config.yaml
arch: "vit"
parallel_block: false
conv_stem: false
layers: 6
init: "torch_default"
optimizer: "soap"
warmup_steps: 210
Rows from block 3, named by matrix and row number. Rows with one number belong to one attention dimension. Each number is 128 + 32 x the weight over its row's rms, rounded and kept within 0 to 255. All counts start at 0. After the name is the row's rms in percent of the matrix's.
# v: attention query, key and value (stacked) (model.blocks.3.attn.qkv.weight, 576x192, the v third), inputs 128-191
# proj: attention output (model.blocks.3.attn.proj.weight, 192x192, transposed), outputs 128-191
v.101 104 [135 173 175  99 179 147 164 110  90 139 136 144  99  98  63 129 130  64 117 162  98 117  90 121 102 147 118 173 166 159 183 125 124 100 133 134 136 129 162 122  98 166 176 123 114 105 147 162 136 145 125 140 104 116 141 159 146 139 116  89 122 168 152 109]
v.102 081 [133  89  90 133 126 128 132 156  93 120 134 141 154 141 133 141 131 144 126  87 127 146 108  81 127 158 111 144 116 159 158 118 115 128 150  92 136 166 120  58 114 155 136 193 112 106  93 153 170 130 146 136 144 137 134 114 150 108 123 148  89  58  89 128]
v.103 096 [ 95 122  93 152 158 133 140 100 154 113 101 114 141 159  87 117 135 147 143 149 148 140 109 157 133 129 189 123 150  98 104 116  90  58 119 149  84 109  68 115 141 198  96  87 114 118 144 131 129 162 129  83 148 132 100 155 134 118 193 118 111 133 121  86]
v.104 112 [128  77  95 109  60 131 149 119 104 179 140 105 115 105 121 123 106 157  92  85 104 135  97 166 140  42 120  99  99 119  89 178 102  47 139 163 103 102 181 151  89 159  93  95 131 140 119 157 140 145 149  89  96 151 175 124 106 140 171 110  61  91 123 163]
v.105 101 [119 158  91 121 121 171 119 143 133 139 113 117 134  86  80 202  81 149 154  83 125  87 127 175 148 144 149 140 137 134 119 125 131 145 167 121 138 160 116 104 105  95  87 120 162 112 128 162 157 161 127 221 132 145 136 196 153 150 118 174 175  62 111 173]
v.106 093 [155  91 141 117 158 154 151 101 170 125  88 146 109  89 150 103 151 220  65 145 181 137 114  83 155 127 105  96 146 175 146 127  69 101  84 189 130 122 119 178  95  93 106 126  84 100 123 114 107 188 132 135 127 172 152 151 122 174 116 137  91 124 162 114]
v.107 119 [ 78 172 105 139 108 127  99  92 112 142 122  70 101 131 152 127 115 158 134 174  90 168 117 146 135  84 139 177 114 157 149 142 148 123 127  93 117 137 172 152 116 169 126 156 147 162  95 122 112 140 140 101  61 127 125  61  97 146 151 110  46 160 142  95]
v.108 108 [159 128  97 111 104 104 112 152 108 136 154 128  91 162 145 139 154 123 151 135 122 108  95 106  78 111 148 141 167 147 156 104  78 102 127 125 142  90 127 103 140  47 170 140 120 122 137 127  89 130 111 111 215 151 115 142 123  61 170 123 121 104 132  48]
v.109 084 [ 97 136  97 150 111 162 144 137 113  97 151 137  77  42 114  99 106 162 105 162 132 120  90 139 124 115  81 133  87 103 159 148  93 105 112 102 149 151 139 100  72 180 140 124 188 133 127 149 149 126 150  87 120  69  93 148 135 118 161 130  89 178 140 151]
v.110 107 [105 116  91 127 138 172 125 157 123 105 107 134 122  66 134 139 117  92 106 127 185 172 147 107 160 110 158 125 139 179  86  69 132 151 165 165 118 115 124 147 160  63  91 148 152 195 142 127 125 121 129 123  75 107 168 152 114 118 120 131 190 103 171 150]
v.111 125 [170  82 192 120 123 115 130 132 107 144 136 153  90 105 128 107 156 135 113 108  86 120 118 126 139  95  81 179 122 151 164 154 132 103  84  87 160  61 166 156 163 138  74 114  46 107 209 148 141 146  96  90 131 182 111 103 112 141  98 108 100 142 162  96]
v.112 106 [120  41 101 120 137 162 124 151 171 144 105 128 172  90 136 171  96  99 142  97 195 152 158 128 107 118 119  84 143  83 170  93 108 124 136 169 154 143 143 132  94 148  69 112 156 124 148 128 167 131 122 131 147 118 109 113 160 148  90 182  80 113 122 149]
v.113 099 [118  61 215 102 185 115 173 153 124 160 132 131 131  64 187 113 115 146 141 166 125 185 120 109 156  74 107 149 130 132 153 135 125 136 139 198 173 116 139 183 154 125 155 130 112 126 155 154 138 134  92 131 147 106 148 149 142 137 151  56  93 187 139 108]
v.114 088 [159 159 121 104 130 122 164  95 107 147  85 107 110  63 101 104 135 157 139  95  98  98  87 168 119  83 175 106 113 131 167 141 108 162 132 135 112 140 113 132  74 152  76 134 147 129  90 159 145 142 107 145 104 149  82 180 169 128 104 170  61 135 162 113]
v.115 087 [ 94 122 106 115  81 171 112 135 121 110 144 118 111 171 118 139 131 142 133  97 115 168 120 141 167 128 129 161  89 124 147 140 148  92 157  95 111 178 153 149 158 159  67 198  73 130 134  58  99 136  98 140 150 158  60  96 124 166 122 110  81 144 115 131]
v.116 112 [120  98 105 128 116 139 113 109  98 188 122 142 142 123 106  99 128 163  96 153  58  89 111 107  98 152 141  89 136 176 115 143 118 101  86 124 163 126  77  44 118 115 136 175 117  54 138 131 112 158 142 171 244 118  98 197 155  98 142 141 136 110 170 149]
v.117 107 [114 112  98 144  66  92 159 137 125 119 164 126  65 107  69 168 115 122 124 116 111 161  68 168 131 133 123 193  92 145 171 132 189  95 106  85 134  93 128 156 111  80 137 127 149 123 130 157 115 144  49 122 162 132 116  53  91 105 109 101 156 103 145 162]
v.118 122 [132 120 126 110  88 147  98 132 114 162 141 152 127 149 107 112 106  92  91 137 128 110 145 106 116 111 102 152  99 161  64 181 140  85  90 136 145 135 152 192 144 150 144 140 110 169 146 164 167  98 145  75 166 133 164 100 142 125 109  99  90 149  47 155]
v.119 106 [ 91 172 125  98 115 122 120 181 125  91  91  98 114 133 118 236 124 103 213  51  85 145  90 132 136 101  95 166  82  76  88 130 168 160 136 145 104 122  74 148 125 109 168 150 164 135 134 135 100 111 124 160 128 137 143 122 112 104 135  70 174 123 142 158]
v.120 115 [ 80  59  85 155 144 202 140 155 142 112 170 109 153  96 127  92 125 152  99 142 184 189 115 174 128 108  92 140 145 160 185 120 175 124 114 122 130 159 120 136 175 104  58 177 124 112 135 126 169 171 147  64 171 122 106 120 183 172 123 171  87  49 120 122]
v.121 082 [122 153 166 125  76 106 187 116  95 178 148 160 155 116 110 154 174 107 139  97  82 155 128 142 117 165 101 172 100 127 134 174 133  88 155  64 108 106 139 168  61 132 212 105 145 118 131 173 211 125 114 150 135 147  78 129 166 131  72 138 100 174 139  70]
v.122 113 [115 142  67 121 103 155 139 140 111 137 119 150 116  82  63 116 101 127 139 137 152 128 132  90 132 113 156 164 107 161  49 116 121  33 136 152  89 123 153 188  83 126 169 149 135 121 117 206 135 147  95 135 106 118 100 102 139 160 112 122  79 121 119 118]
v.123 125 [150 123 122 109 149  96 126 136 105 183 120 152 141  82  92 151 154 123  80  87 103  59 106  94  98 147 140  88 158  80 135 151  89  98 129 202 102 128  92 157  76 125 133  79  95  44 133 198 122 168  97 189 190 109 132 140 174 122 130  96 131 144 128 133]
v.124 136 [ 64  90  53 147 173 145  84 111 145  81  92 141 104 135 141 113 115 112 114 114 215 193 116 109 129  90 173 133  96 114 160 156 108 112 127  93 112 117 107 138 113 104 151 133 122 154 150 113 152 111 123 113 123 113 163 147 140 151 179 132 112 137 107  86]
v.125 098 [105  95  92 144 176 142  93 190 119 165 165 140 154 106  88 129 120 109 140  91 200 148 159 138 127 143 135 115 141  49 111 134 145 146 123 162 115 113 129 126 155 143 113 108 131 146 119 153 157 177 164 139 148  93 156 153  83 164  68 143  99 118 110 142]
v.126 107 [190 152 102 110 145 106 121 109 116 124 117 145  67 103  83 169 116 141 175 127 130  98 112 158 166  56  96 175 159 135 204 106 123 106 123 141 114  75 137 110 111 100 175  93 126 134 122 130 100 169  94 169 136 142 120 103 118 167 141 133 118 145 180  99]
v.127 107 [123 168 157 121 139 117 128 162 127 119 144  85 166 149 199 105 127 102 142 116 132 185 145 121 133 154 114 137 131 138 100 143 160 154 139  79 154 119  88  76 146  71 136 204 157 128 160  97 157  93 168  93 121 121  96 174 148  86 157 154 188  73 115  75]
v.128 092 [108 124  68 149 127 135  86 140 177 141 118 123 126 125 182 156 128 137 198 159 185 105 129 101 112  54 151 171 119  78  94 117 146 162 155 106 138 151  87 137 155 116 113 112 137 141  76 161 137  83 112 118 213 144 158 149 161 110 218 145 109  45 119 170]
v.129 106 [ 90 116  59 116  90 133 105 127 128 150 120  85 120 179  82  96 156 134 145 103 156 139 116 156 198 163 188 136 118 202  76 158 148 105 155 129  76 148  81 124 174 136 106 155 114 132 101 166 121 186 113 145 149 145  71  96 177 177 114 168 107  40 146 118]
v.130 104 [190  80 119  97 161 121 145 124 153 102 124 159 119  89 117 114 182  80 130 160 170 130 127  85 152  60  95 148 160 128 151  81  70 100 172 151 125 104  64 166 102 124 114  43 115  92  84 140 153 173  60 125 134 171 152  94 110 181  98 109 168 109 148 145]
v.131 128 [125 154 108 128  67 100 126 129 131 135  98 106  95  72 160 125 143  96 117 110 195 135 110 131 128 110 119 148 150 153 135 143 119 111 137 101 150  95 140  90  96 118 104 154 182 135 116 154  77 135 151  65  73  87 176 167  86 103 193 131  99  91 144 169]
v.132 102 [140 113 178 103 135 131 121 142 142 118 136 149 121  88 148 108 180 198 143  76 108 108 132 101 111 146 140 106 117  73 102 119  71 166 132 218 122 137  91 146 111 126 148  57 163 122 102 126  94 131  81 184 126 137 128 155 122 157  95  88 165 170 157 138]
v.133 073 [121 120  41  80 115 100 111 132 157  67 136  78 161 132 146 156 148 119 170 115 122 143 127  83 117  91 170 150 113 196 157  64 126  94 152 143 120  96  78 182 144  90 100 140 164 130  81 134  93 126 129  97 135 130 142  89 104 127 180 133  75  56 171  81]
v.134 123 [166 136 138 164 162 109 119 107 131 111 130 135 124 212 166 114 131  91 133 158 117  74 103 103 123 164 150 142 157 148  40 109 105 182 142  92 151 151  57 109 200 114 146  96  60 103 152  94 100 123 146 103 128 110 134 180 104 118 135 139 128 152  82 118]
v.135 106 [138 163 158 104 108 109 139 104 163 143 124 209 109 134 151  86 159 102 187 123  95  63 107 123  87 170 116  96 147  87  89 139  70 147 111 128 139  83  61  64 163  97 139 113 151 113 168 157 111  71 164 122 169 152 140 166 118  74 210 119 125  83 153 117]
v.136 093 [157 169 171 170 165 210 158 137 116 121 132 162 140  53 124 147  96 148 139 132 139  76 128 180 164 173 121 161 156 108 101 148 132 182 144 179 123 170 150 115 149 140 198  75 161 139 133 149 122  73 115 182  81 121 131 209 143 165  85 110 158 163 125 159]
v.137 093 [115 124 153 132 134 132 164 132 132 126  82 103 153 152 168  71 142 190  84 141  90 118 178 125 175 104 132  97 149  78 117 103 161  94 108 149 146 151 104 108 103 203  90 167 109 132 140 152 126 147 187 117 108 115 172 123 154 124 147  95 108 143 151  81]
v.138 111 [118  96 150 125 115  90 174 113 104 148  97  91 158 218 135  72 143 151 163 203  69 131 141 145  77 136 118 137 118 127  94 162 136 131 148  60 150 118 124 136 177 206 117 114 100 103 173  88 138 135 118 119 180 128 120 101 145 118 139 107  23 153  84 104]
v.139 102 [ 80 121 118 156 111 125 123 150 108  64  87  85 128 168 136 133 115 126 163 108  65 144 151 164 142 140 158 132  54 172  84 108 147 228 141  83 119 134  84 126 179 137 143 127 159 119 174 129 176 132 164 131 182 170 102 166 208 148 129 139 155 108 110 150]
v.140 118 [ 97 168 142 129  97 102 163 136 110 141 129 104 133 132  64 167  98 110 116 157  78 131 133 168 135 158 109 136 107  72  89 167 155  87 167  97 123 125 179 136  74 178 121 129 111 124 146 140 170 155 112 114  78 118 149 128 154  92 157 112 121 175 135 101]
v.141 119 [133 188 120 110 123 130 108  96  60 139 101 131 100 149 106  85 112  90 141 161 106 228 121 122 113 126 120 156 110 154 167 115 131 115 185 105 128 110 156  93 148 152 213 121 120 162 153 146 169 133 190 100  97 148 136 172 104 109  81 125  90 185  93  83]
v.142 108 [174 139 199 123  94 107 166 154  94 181 163 144 122 111 103 136 163  99 112 144  92 117 109 178 129 134  88 140 139 157 122 134 158 112 114 101 138  81 122 114 144 143 118 100  73  99 188 120  99 140 131 159 136 122 146 127  95  96 131  97 198 231  95 122]
v.143 067 [204 146 190 121 192 125 121  87 127 144  99 164 132  93 185 114  73 117  65 218 130 125  94 128 136 113 109 160 157 184 103 105  74 110 122 158 180 147 122 176 115  55  83  77  82 100 144  94 131 143 133 109 142 175 123 126  99 137 129 135 160  93 119 133]
v.144 098 [110  20  97 120 119 106 159 128 104 127  88  84 130 148 154 121 143 116  67 165 117 121  94  61  87 105 108 129  98  90  46 138  72 105 132 124 116 101  66 184 115 212  61 102  97 116 141 138 103 123 140 111 127 117 177  85 118 101 157 138 145 206 106 137]
v.145 080 [142 169  77 100  84  93 117 118 136  82 127 109 136 238  52 108 186 173 132  78  67  93 127 126 171 137 165  83 128 153  78 123 156 112 166 141  61 154 132  62 139 159 185 144 130 105 114 191 119 140 102 163 111 134 131 160 180 127  57 162 103  81 158 125]
v.146 104 [140 173  81 170  94 125 126 120 132 105  66 109 144 222  82 103 129 126 149  79 103  78 185 173 140 176 151  72 126  73 110 108 118 191 182 186  77 175  77 155 121 134 162 102 116 130  74  78  99 126  96 172 112 141 123 188 176 140  54 124 162 136 139 170]
v.147 095 [ 99  85 110 149 108  92 153 107 115 143 147  51  94 231 120  89 164 169 101 143  88 157 151 121 127 165 172 100 126 120 114 151 112 180 118 152 107 162 161 157 103 145 123 161 139 139 116 152  54 117 132 133 125 132  89 135 115  86  93 154  81 137 115 104]
v.148 128 [ 93 137 162 137  73 134 150  76  89 145 107  87 111  89  94  83 124 185  56 138 114 133 135 180 123 136 118 100  96 111 125 183 111 149 109 166 125 154 162 163 122 189 134 105 149 139 138 205 189 146 178  99 107 121 146 192 124 132 104 105 140 178  89 146]
v.149 112 [145 139 104 107 125 143 116 141 160  76 183 155 155 156 133 116 114 181 152 109 110 143 133 144 135 175 180 135 126 139 174  89 183 116  98 118 124 118 162  69 147 116  95 159 155 140  95  49 143  98 122 111 154 100 166  95 124  96 139 140 122  17 176 119]
v.150 114 [104 163 152 111  70  78 148 119 117 176 151  87 117 131  50 138 160 157 138 128 121 116 155  96  85 166 138 111 194 147  50 139 120 123 129 104 131 133 163 115 109 166 118 162 125 126 112 107  92 175 105 153 145 140  62 138 133 114 136 150  92 134 103 131]
v.151 096 [ 89  87  88 119 128  96  71 149 111 123 112 144 137 118  44 184 138  97 148  31  72 171  72 135 117 146 122 149  73  82 101 176 149 123 125 151 142  81 173 105 134 129 158 115 167 134 162 115 176 107 121 148 159 116 149 150 133 110 116 106 140  70 176 179]
v.152 085 [152  89 206 101 140  81 136  82  97 179  93 155 107  68 165  74 169 171 106 128 158 133 149 118 112 163 129 116 163 133  78 118 115  98 145 158 141 106  73 138 150 121 114  94 115  93  84 116  87 137 145 126 128  85 146  77  96 140  91 154 149 122 159  95]
proj.101 100 [101 126 116 178 163 198  89 168 136 112 119 112 157 139 107 180 106  89 130 105 199 125 149 139 204  95  64 132  74  95  96 134  95 179  65 116 143 152 101  83 147 123 101 175 149 157 122  46 116 151 134  68 108 109  98  93 102 151 159 149 152  75 128 154]
proj.102 087 [144 143 110  75 122 157  67 160 129 135 158  96 106 126 149 125 158 176  93 136 136 144 134 130 107 126  86 152 160 143 123 130 111 200 131 180  98 109 153 154  80 148  65 133 126 147 130 110 161 136 151  94 137  84 115 138  64 197 122 177 161 155 127 197]
proj.103 098 [136 147 132 105  71  87 121  92 137 135 102  58 152  64 133 110  97  91 102 120  76 114 113  79 114 189 134 143 132  92 144 144 151 142 146 153 188 153 182 174 130 125 121  96 118 155 130 209 138 148 139 190 147 132 101 118 112  93  92 138 203 171 128 158]
proj.104 110 [156 114 135  74 144 138  40 132 154 144 114 115 116 106 204 163 175 178 120  98 124 124 123  82  61 143  98 136 169 120 139 112 167 187 152 118 108 105  94 103  95 167 180 130 104 103 141 167 145 158  88 166 179 106 115 184 121 101 154 178 162 180 103 152]
proj.105 103 [ 70 138 115 145 153 131 208 141 150  74 192 188 151 158 157  66 161 154 118 171  79 143  97 136  91 112 107  79 133 155 117 152  99 113 162 106 128  59 161 205 162 142 150  71 150 140 149 114 112 116 137  49 115 144 129  56 123 152 111  83 129 100 129  47]
proj.106 099 [117 183 167 131  91 141 156 129  64 117 140  98 161 152 104 147 161  78 175 100  65  81 131 145 148 145 149 177  57 115  96  65 142 124 110 108 130 123 151 154 167 155 131 179 173 128  87 136 147  97 104 104 129 163  71  67  84 100 134 151 177 150 135 144]
proj.107 118 [138  90 120 120 156 116  82 124 165 174  58 163 146  89 140 165 125 165 128 109 171 115 107  95  84 173 135 141 158 126 120 121  91 178 183 109 111  74 111  70 128 147 202 100  70 119 151 158 140 141 109 190 173 127 143 173 176 119 186 144 128 101  98 166]
proj.108 101 [116  75 112 116 182 132 121 135 147 157  72 133 189 119 115 107 102 118 128 128 173 100 118 173 117 102 206 113 114  47  85 137  93 154 130 111 108 185 152  75 127 154 111  64 110 177 141 131 134 142 140 132  83  63 161 161 173 155 132 134 111 118 127 152]
proj.109 095 [158 117 149 117 120 165  86 164 147 146 169 164  99 138 198 168 155 160 114  84 153 164 162  78 123 167  98 160 146 140 118 142 152 150 179 135 139 112 143 140 142 162  80 128  78 104 127 149 122 110  90 154 153 133 115 132 119 122 109 114 205 109  81 161]
proj.110 100 [150 124 151  79 119  24 153  61 119 156 125 144  78 137 135  81 178 175 167 147  79 125 123 139  87 161 191 146 142 166 143 118 105 130 170 102  86 133 130 113 118 106 164 102 110 133 126 210 126 117  97 174 169 159 110 131 162 112  85 134  91 155 138 123]
proj.111 111 [125 153 136  95 144 171  81 176  80 124 130  65 137 128 126 127 134  84 178 118 104 125 139 107 101  86 162 119 147 107 132 109 143 129  70 148  97 140 110  80 111 123 189 177 172 118 105  64 132 156 137  90 111 123 111 163 102 148 191 186  90 133 178 128]
proj.112 106 [126 141 103  91 109  98 120 127 135 145 133  45 150 120 151  89 109 134 135  91  78 147 108  87 126 131 150 117 162 194 158 245 130 179 118 103  90 118 147 130  49 106 150 125 150 152 163 111 161 161 149 109 106 134 121 169  88 135 134 155 155 132 168 111]
proj.113 100 [134 176 142 146 148 123  77  96  59 167  93 103  69 148 106 164 138 144 157 128 143  63 137 139  92 121 177 175 159  96 100  94 146  93 108  89  94 181 151  56 134 106 159 184 123  80  80 126  96  93  90 165 177 146 134 115 104 142 128 161 104 129 182 133]
proj.114 104 [ 82 167 139 155 130 170  49 165 168 112 105 124 134 113 175 155 135 140 101 112 150 145 131 142 152 129  36 159 134 129  92 109 104 199 112 135 151  98 114 109 107 143 148 157 108 130 148 106 150 117 133  49 157 112 151 114  89 155 185 157 192 115 120 190]
proj.115 090 [131 108 116 193 170 151 172 143 135 151 155 175 162 138 106 171 140 166 118 157 170  97 103 119 114 147 128 110  91 120 106 104  90 116 140 137 118  49 118 139 182 160 192 120 160 105  98 102 135 102 145 134  92 140 128 115 163 126 169 108  97 107  95 123]
proj.116 099 [ 92 169 106 158 183 143 144 147 102  76 148 170 125 172 148 157 154 117 142 137 110 123 120 196 111  80 114 129 127 112 110 109 119  93 138 113 154 155 177 169 175 162 115  79 145 106 110  98  78  89 129  85  87 143 116  42 133 181 102  64 118 117 133  56]
proj.117 107 [139  87 123  72 153 143 112 163 158 151 158 105 173 142 179  88 114 111 156  95 149 130 136 104  98 105 196  51 180  78 114 152  54 151 172 138  98 130 142  83 122 145 145  78 120 161 151 121 141 140 131  98  85 111 121 186 144 162 164 166 109  88 119  75]
proj.118 110 [157 102 152 133 200 161 143 112 113 119 163 170 111 153 137 209 132 143 137  74 155 150 117 106 123  98  94 126 128 159 144 150 213 125 145  80 109 158  45 143 147 145 163 135 201  53 132  62 100  79  88 139 131 163  73 156 103  97 143 127  91 125 116  73]
proj.119 103 [133  70 106 137 146 153 107 158 182 136 182 130 124 131 151  94 100 166  77 157 199 128 152 134 112 117 149  50 142  71 135 126  57 118 161 155 129 145 160 100 119 126  60  87  88 148 123 158 119 130 132 138 124  74 170 145 146 154  96 148 109 133  95 109]
proj.120 113 [136 150 125  98 126  64 211  74  84 166 130 166 145 138 148 125 159 167 146 141  55  83 106  91  94 184 192 168 124 149 124 160 157 105 163 115 105  84 164 206 175 149 189  88 164  92 113 151 145 116 130 169 126 189  99 105 115 119  80  91 140 133 151 112]
proj.121 090 [139 164 123 154 147 134  67 155 118 128 111 108 109 116 123 143  47 129  79 134 202 118 138 108 174  88  66 146 113 119 139 117 134 152  96 200 149 158 124  94 172 111 112 176 132 147 126  62  98 142 146 112 108  96 147 127 142 159 125 109 108 114 115 193]
proj.122 111 [136  98 151 154 181 138 170 111 163 115 169 174 171 157 161 156 135 127 127  90 169 150 100 117 169 139  88 100  89 126 120 144  89 201 186  72 139 124  96 160 185 147 131  89 172 144 137 102 129  76  85 108 109 154  60 114 117 110 137 149 166  84  96  98]
proj.123 111 [ 98 160 113 164 121 202 126 155 138  82 146  71 153 155 150 148 117  82 114 110 118 136 137 169 176  77  74 108 102  74 103 116 128 127  68 132 163 158 152 150 120 148  89 156 178 141 128  72 116 100 132  31  74 122 111  86  60 133 121 140 174 140 147  82]
proj.124 104 [216 111 176 101  73  55 158  85 113 180 108 122 141  86 109 135 108 124 130 132 120  87 145  79 126 194 163 144 105  94 134  92 174 117 142 162 128 167 132 130 150 125 109 126 115 138 113 203 154 119 126 221 135 139 123 134 160  71  81 114 150 169  83 186]
proj.125 100 [177 140 156  23  90  88 120  91  92 148 128  88  99 115 149 106 138 141 134 128  87 139 132 100  87 142 158 158 153 159 175 169 152 160 121 142  74 158 122 140  75 102 132 144 136 119 137 140 173 125 124 159 140 138 107 123  80 114  96 169 129 150 162 127]
proj.126 106 [155 133 167  79 118 135 109 142 117 139 108  95 187  75 125  81 118  82 156 130 124 109 127 104  98 145 161  94 126  87  99  93 113 157 115 142  93 119 107  98  90 115 164 154 110 178 163 128 182 158 111  80 118  87 116 149 116 120 204 175 144  97 116 169]
proj.127 110 [ 84  99  81 175 148  82 146 115 153 130 108 184  79 130  83 100 106 189  84 181 162 112 121 149 139 142 139 164 101 159 152 147  92 126 152 128 145 130 172 133 170 110  67  71  97 114  95 143  99 128 168 212 134 109 187 104 191 164  55  63 102 156 156 168]
proj.128 104 [106  51 169 131 151 131 177 144 115 170 165 135  94 192  79 124 129 123 183 108 117  90  98  79  71 132  93  94 189 164 159 167 144 148  77 127 115  74 144 148 126 113 116 117 144  96  97 140 145 151 115  96  97 102 136 143 136 138 112 164  99 154 111  82]
proj.129 099 [145 156 123 152 128 160  86 101 135  60  69 124 170  73 171 144  80 163 141 122 140 117 196 167  98 110 117 171 129 141 105 118  82  97 160 125 153 128 157  99 192 158 118 119 114 109 101 154 123 132 129  82 169 165 130 148 120  76 187 149 150  26 138 116]
proj.130 103 [106 158 159 164 123  98 124  89 105 132  60 104 106 191 133 140 124 145  79  70 106 120 156 137 142  80 160 155 122 143 147 113  91 115  87 164 150 116  69  98 157 131 107 181 128  81 152 155 162 115 102 100 115 148  80  91  59 111 165 150 127 128  59 118]
proj.131 108 [193 135 134 224 163 106 106 129 131 131 139 108 114 154 104 131  84 106 113 121  62 106 124 100 136 163 106 169 116 168 100 113  98 181 107 173  54 108 117 151 110 134 144 130 136 102  94  91 172 144 105  93 121 134 136 141 120 144 167  84 163  85 154 137]
proj.132 099 [134 163 111 106 134 106 111 150  94 119  96  93 199 120 172 127 132 133  55 131 120 149 176 153 155 103 115 141 117 145 125 138 110 104 152 121 146 148 115 111 139 112 148 177 185 155 191 119 167 131 117 167  79 151  61 153  99 116 206  99 104 136 118 174]
proj.133 094 [119 127 131 173 132 132 138 142 134 123 112 168  78 211 103 134  98 168 178 126 104  60 128  85  93 164 129 182 182 129 103  88 104 125  93 142  96  83 134 147 159 152 142 128 137  83 107 128 157 127 126  88 138 123 128 139 151 107 122 123 131  75 115 121]
proj.134 122 [116 125 141 115 109  96 137 117 159 137 119 142 133 153  75 140 128 137 156 149 184 180 131  95  73 135 178 125 137  93  90 121 178  72  77 115 197 106 124 155 147 117  65 135 108 137 137 135 142  88 151  86 174 122 150 110 165  62 102 143 154 117 113 109]
proj.135 109 [100  69 129 133 136  65 162 146 142 177 163 112 138 143  75 143 146 115 118 160 158 198 128  82  80 117 135  78 146 158  97 151 198 109  88 126 169  92  99 169 108  64  98 159 140 137 143 122 163 108  95 107  93  85 104 109 146 117 123 142 135 163 101  99]
proj.136 102 [ 76  82 153  21  96 149 116 149 111 166 142 119 152 109 129 103 180 111  72 133 149 202 110 116 157  90  99  80 130 100 157 152 169 154 184  86 125 183 158 132 109 109 142 159 150 146 155 116 145 144 137 164 131 118 113  75 160 126 116 123  74 194 142 153]
proj.137 102 [184 131  53 112 114 145 135 135 133  93 145 148 206  66 140  99  57 137 170  94 114 161 186 151  96 202 141 131  88 119 150 132 151 117 106 161 137 136 142 124 159 131  96 106 158 183 107 110 137 167 114 173 134 119 138 159 107 154 242 144 171  91 186 157]
proj.138 110 [123 177 127 152 110 118 144 111 178  96 148 168 121 116 167 157  90 167 191 105 148 103 125 121 114 163 175  94 103 124 115 120 109  32  87 154 168 113 101  93 125 120  93 104 107 159 106 151  70 109 124 166 121 110 137 141  86 123 107 193 158 120  94 110]
proj.139 100 [121  78 129 161 126 143 153 133 170 127 168 144 201  63 159 173 131 143 181 146 201 115 130  93 122 155  93 105 169 149 138 160 148  55 147 100 167 101 174 142  92  67 110  69 115 177  90 124 105 132 114 133 110 103 163 135 176 129 129 160 126 119 167  83]
proj.140 113 [137 113  92 166  98 138 158 127 136 116 137 172 123  57 196 124 138 151 165 107 115  87  70 125 104 173 110 131 111 103 174 142 104 138 165 110 118 147 168  73 114 137 143 112 126 172 115 123  46 144 125 186 155 122 153 120 139 180  87 140 161  95 145 177]
proj.141 108 [105 134 165 228  97 106 118  90 137 132 103 120 105 120 105 193 140 109  91  86 151  98 131 123 168 102 136 127  94 170 113 159 109  87  94 152 126 134  68 121  54  83  71 105  58  97 103 149 146 141 100 101 148 157 130  78 112 106  92 142 143 174 109  69]
proj.142 095 [145 130 113  94 145 101 108 131 129 131 129 117 113 101 200  77 144 152  86 145 118 142 106 150  90 139 144 137  85  66 115 125 120 142 126 105 129 178 166  83 177 168 137 165 154 147 175 131  77  77 122 196 130 170  78 165 116 142 124  93 123 100  99 205]
proj.143 091 [ 76 142 103  74 119 122 155 127 135 132 136 132 110 179  78  92 123 116 166  97 123 153 144 151 118 117 210  90  90  68 171 138 209 152  38 122 166  87  91 113 186 154  80 157 136 134 147 158 133 106 148 116 113 116 100 117 111 137 160 156 150 171  95 178]
proj.144 100 [156 198 112 164 138  95 103  76 160  77 112 135 125 134 166 131  78 167 145  97 166 127 171 170 121 129 148 137 117 100 110 119 102  75  65 146 183 123 123  87 180 166  81 130 123 109 140 141  85 121 121  98 137 145 138 164  95  56 146 150 171  81  53 107]
proj.145 094 [121 101 103 120 131 106  94 130 100 119 124 101 196  20 144 112 151 141  63 159 124 195 146 138  86 115 101 110 129 152 127 126 116  83 213 162 167 146 121 147 117 100 166 148 137 164 155 124 148 152 109 157 139 125 107  91 116 133 154 134 119  79 157 111]
proj.146 101 [ 97 137 140 125 114 125 115 127 124 120  73 146 209  80 142 155 154 139 117 137 141 164 153 103 123 121 103 131 152 154 133 123 133  46 180 129 199 112 121 133 102 100 134 132 150 176 138 135 178 161 143 120 134 104 146  69 149  77 132 146 113  92 144  86]
proj.147 101 [159 218 124 152 144 136  71 113 138  43  92 129 170  90 156 165  82 131 140 136 136 106 191 166 137 119 118 177 113 167  42 121  80  64 143 150 159 121 122 100 169 137 133  92  99 125 117 130 116 152 158 123 155 144 150 179 125  56 140 107 157  88 133  88]
proj.148 112 [152 144  96 137 154 119  89 106 128  99 157 125 178  46 154 143 109 107  95 134 154 167 144 184 171 102 124  74  84 155 166 171 142  95 147 139 165 137 114 113  85 121 117 108 103 167 124 139  98 162 120 147 102 139 147 130  93 132 155 158 141 153 143  87]
proj.149 107 [160  64  67 120 150 143 136 180 127 154 175 126 104 103 111  61 136 119 130 175  74 130 118 114  72 195 133 153 117 104  84  71 155 155 140 144  56 128 165 179 154 145 172 127 160 139 136  87 146  95 131 149 113 122 131 173 160 182 154  80 112  88 174 162]
proj.150 108 [126 216 111 158 109 156 145 120 157  95  86 120 127  64 174 160 143  99 139 159  82  86 111 138 160 130 138 162 100 138 135 125  64 165 201 138  93 136 108  81 112 111 187 120  80 132 154 126 100 104 126 163 134  97 103 127 102 155 119 117 150  98 174 210]
proj.151 100 [122  37  94 121 130  98 158 158 103 147 221 132 119  72 145  90 177 145 100 186 143 124  76 120  76 136  83  63 158 121 156 156 158 164 176 101 126 136 187 170 114 103 180 134 133 146 138 117  90 125 101 136 107 140 119 145 169 193  93 120 112 128 154 121]
proj.152 099 [141 169  78 120 100  97 122 142  98 117 103  99 135 173  90 120 102 130 120 131 113 151 169 141 106 141 146 156 103 104 103 125 147 164  76 165 133 121 112 123 188 148  99 174 163 118 178 118 177 140 108 124 117 144  73 170 109 100 209  73 131 138  93 178]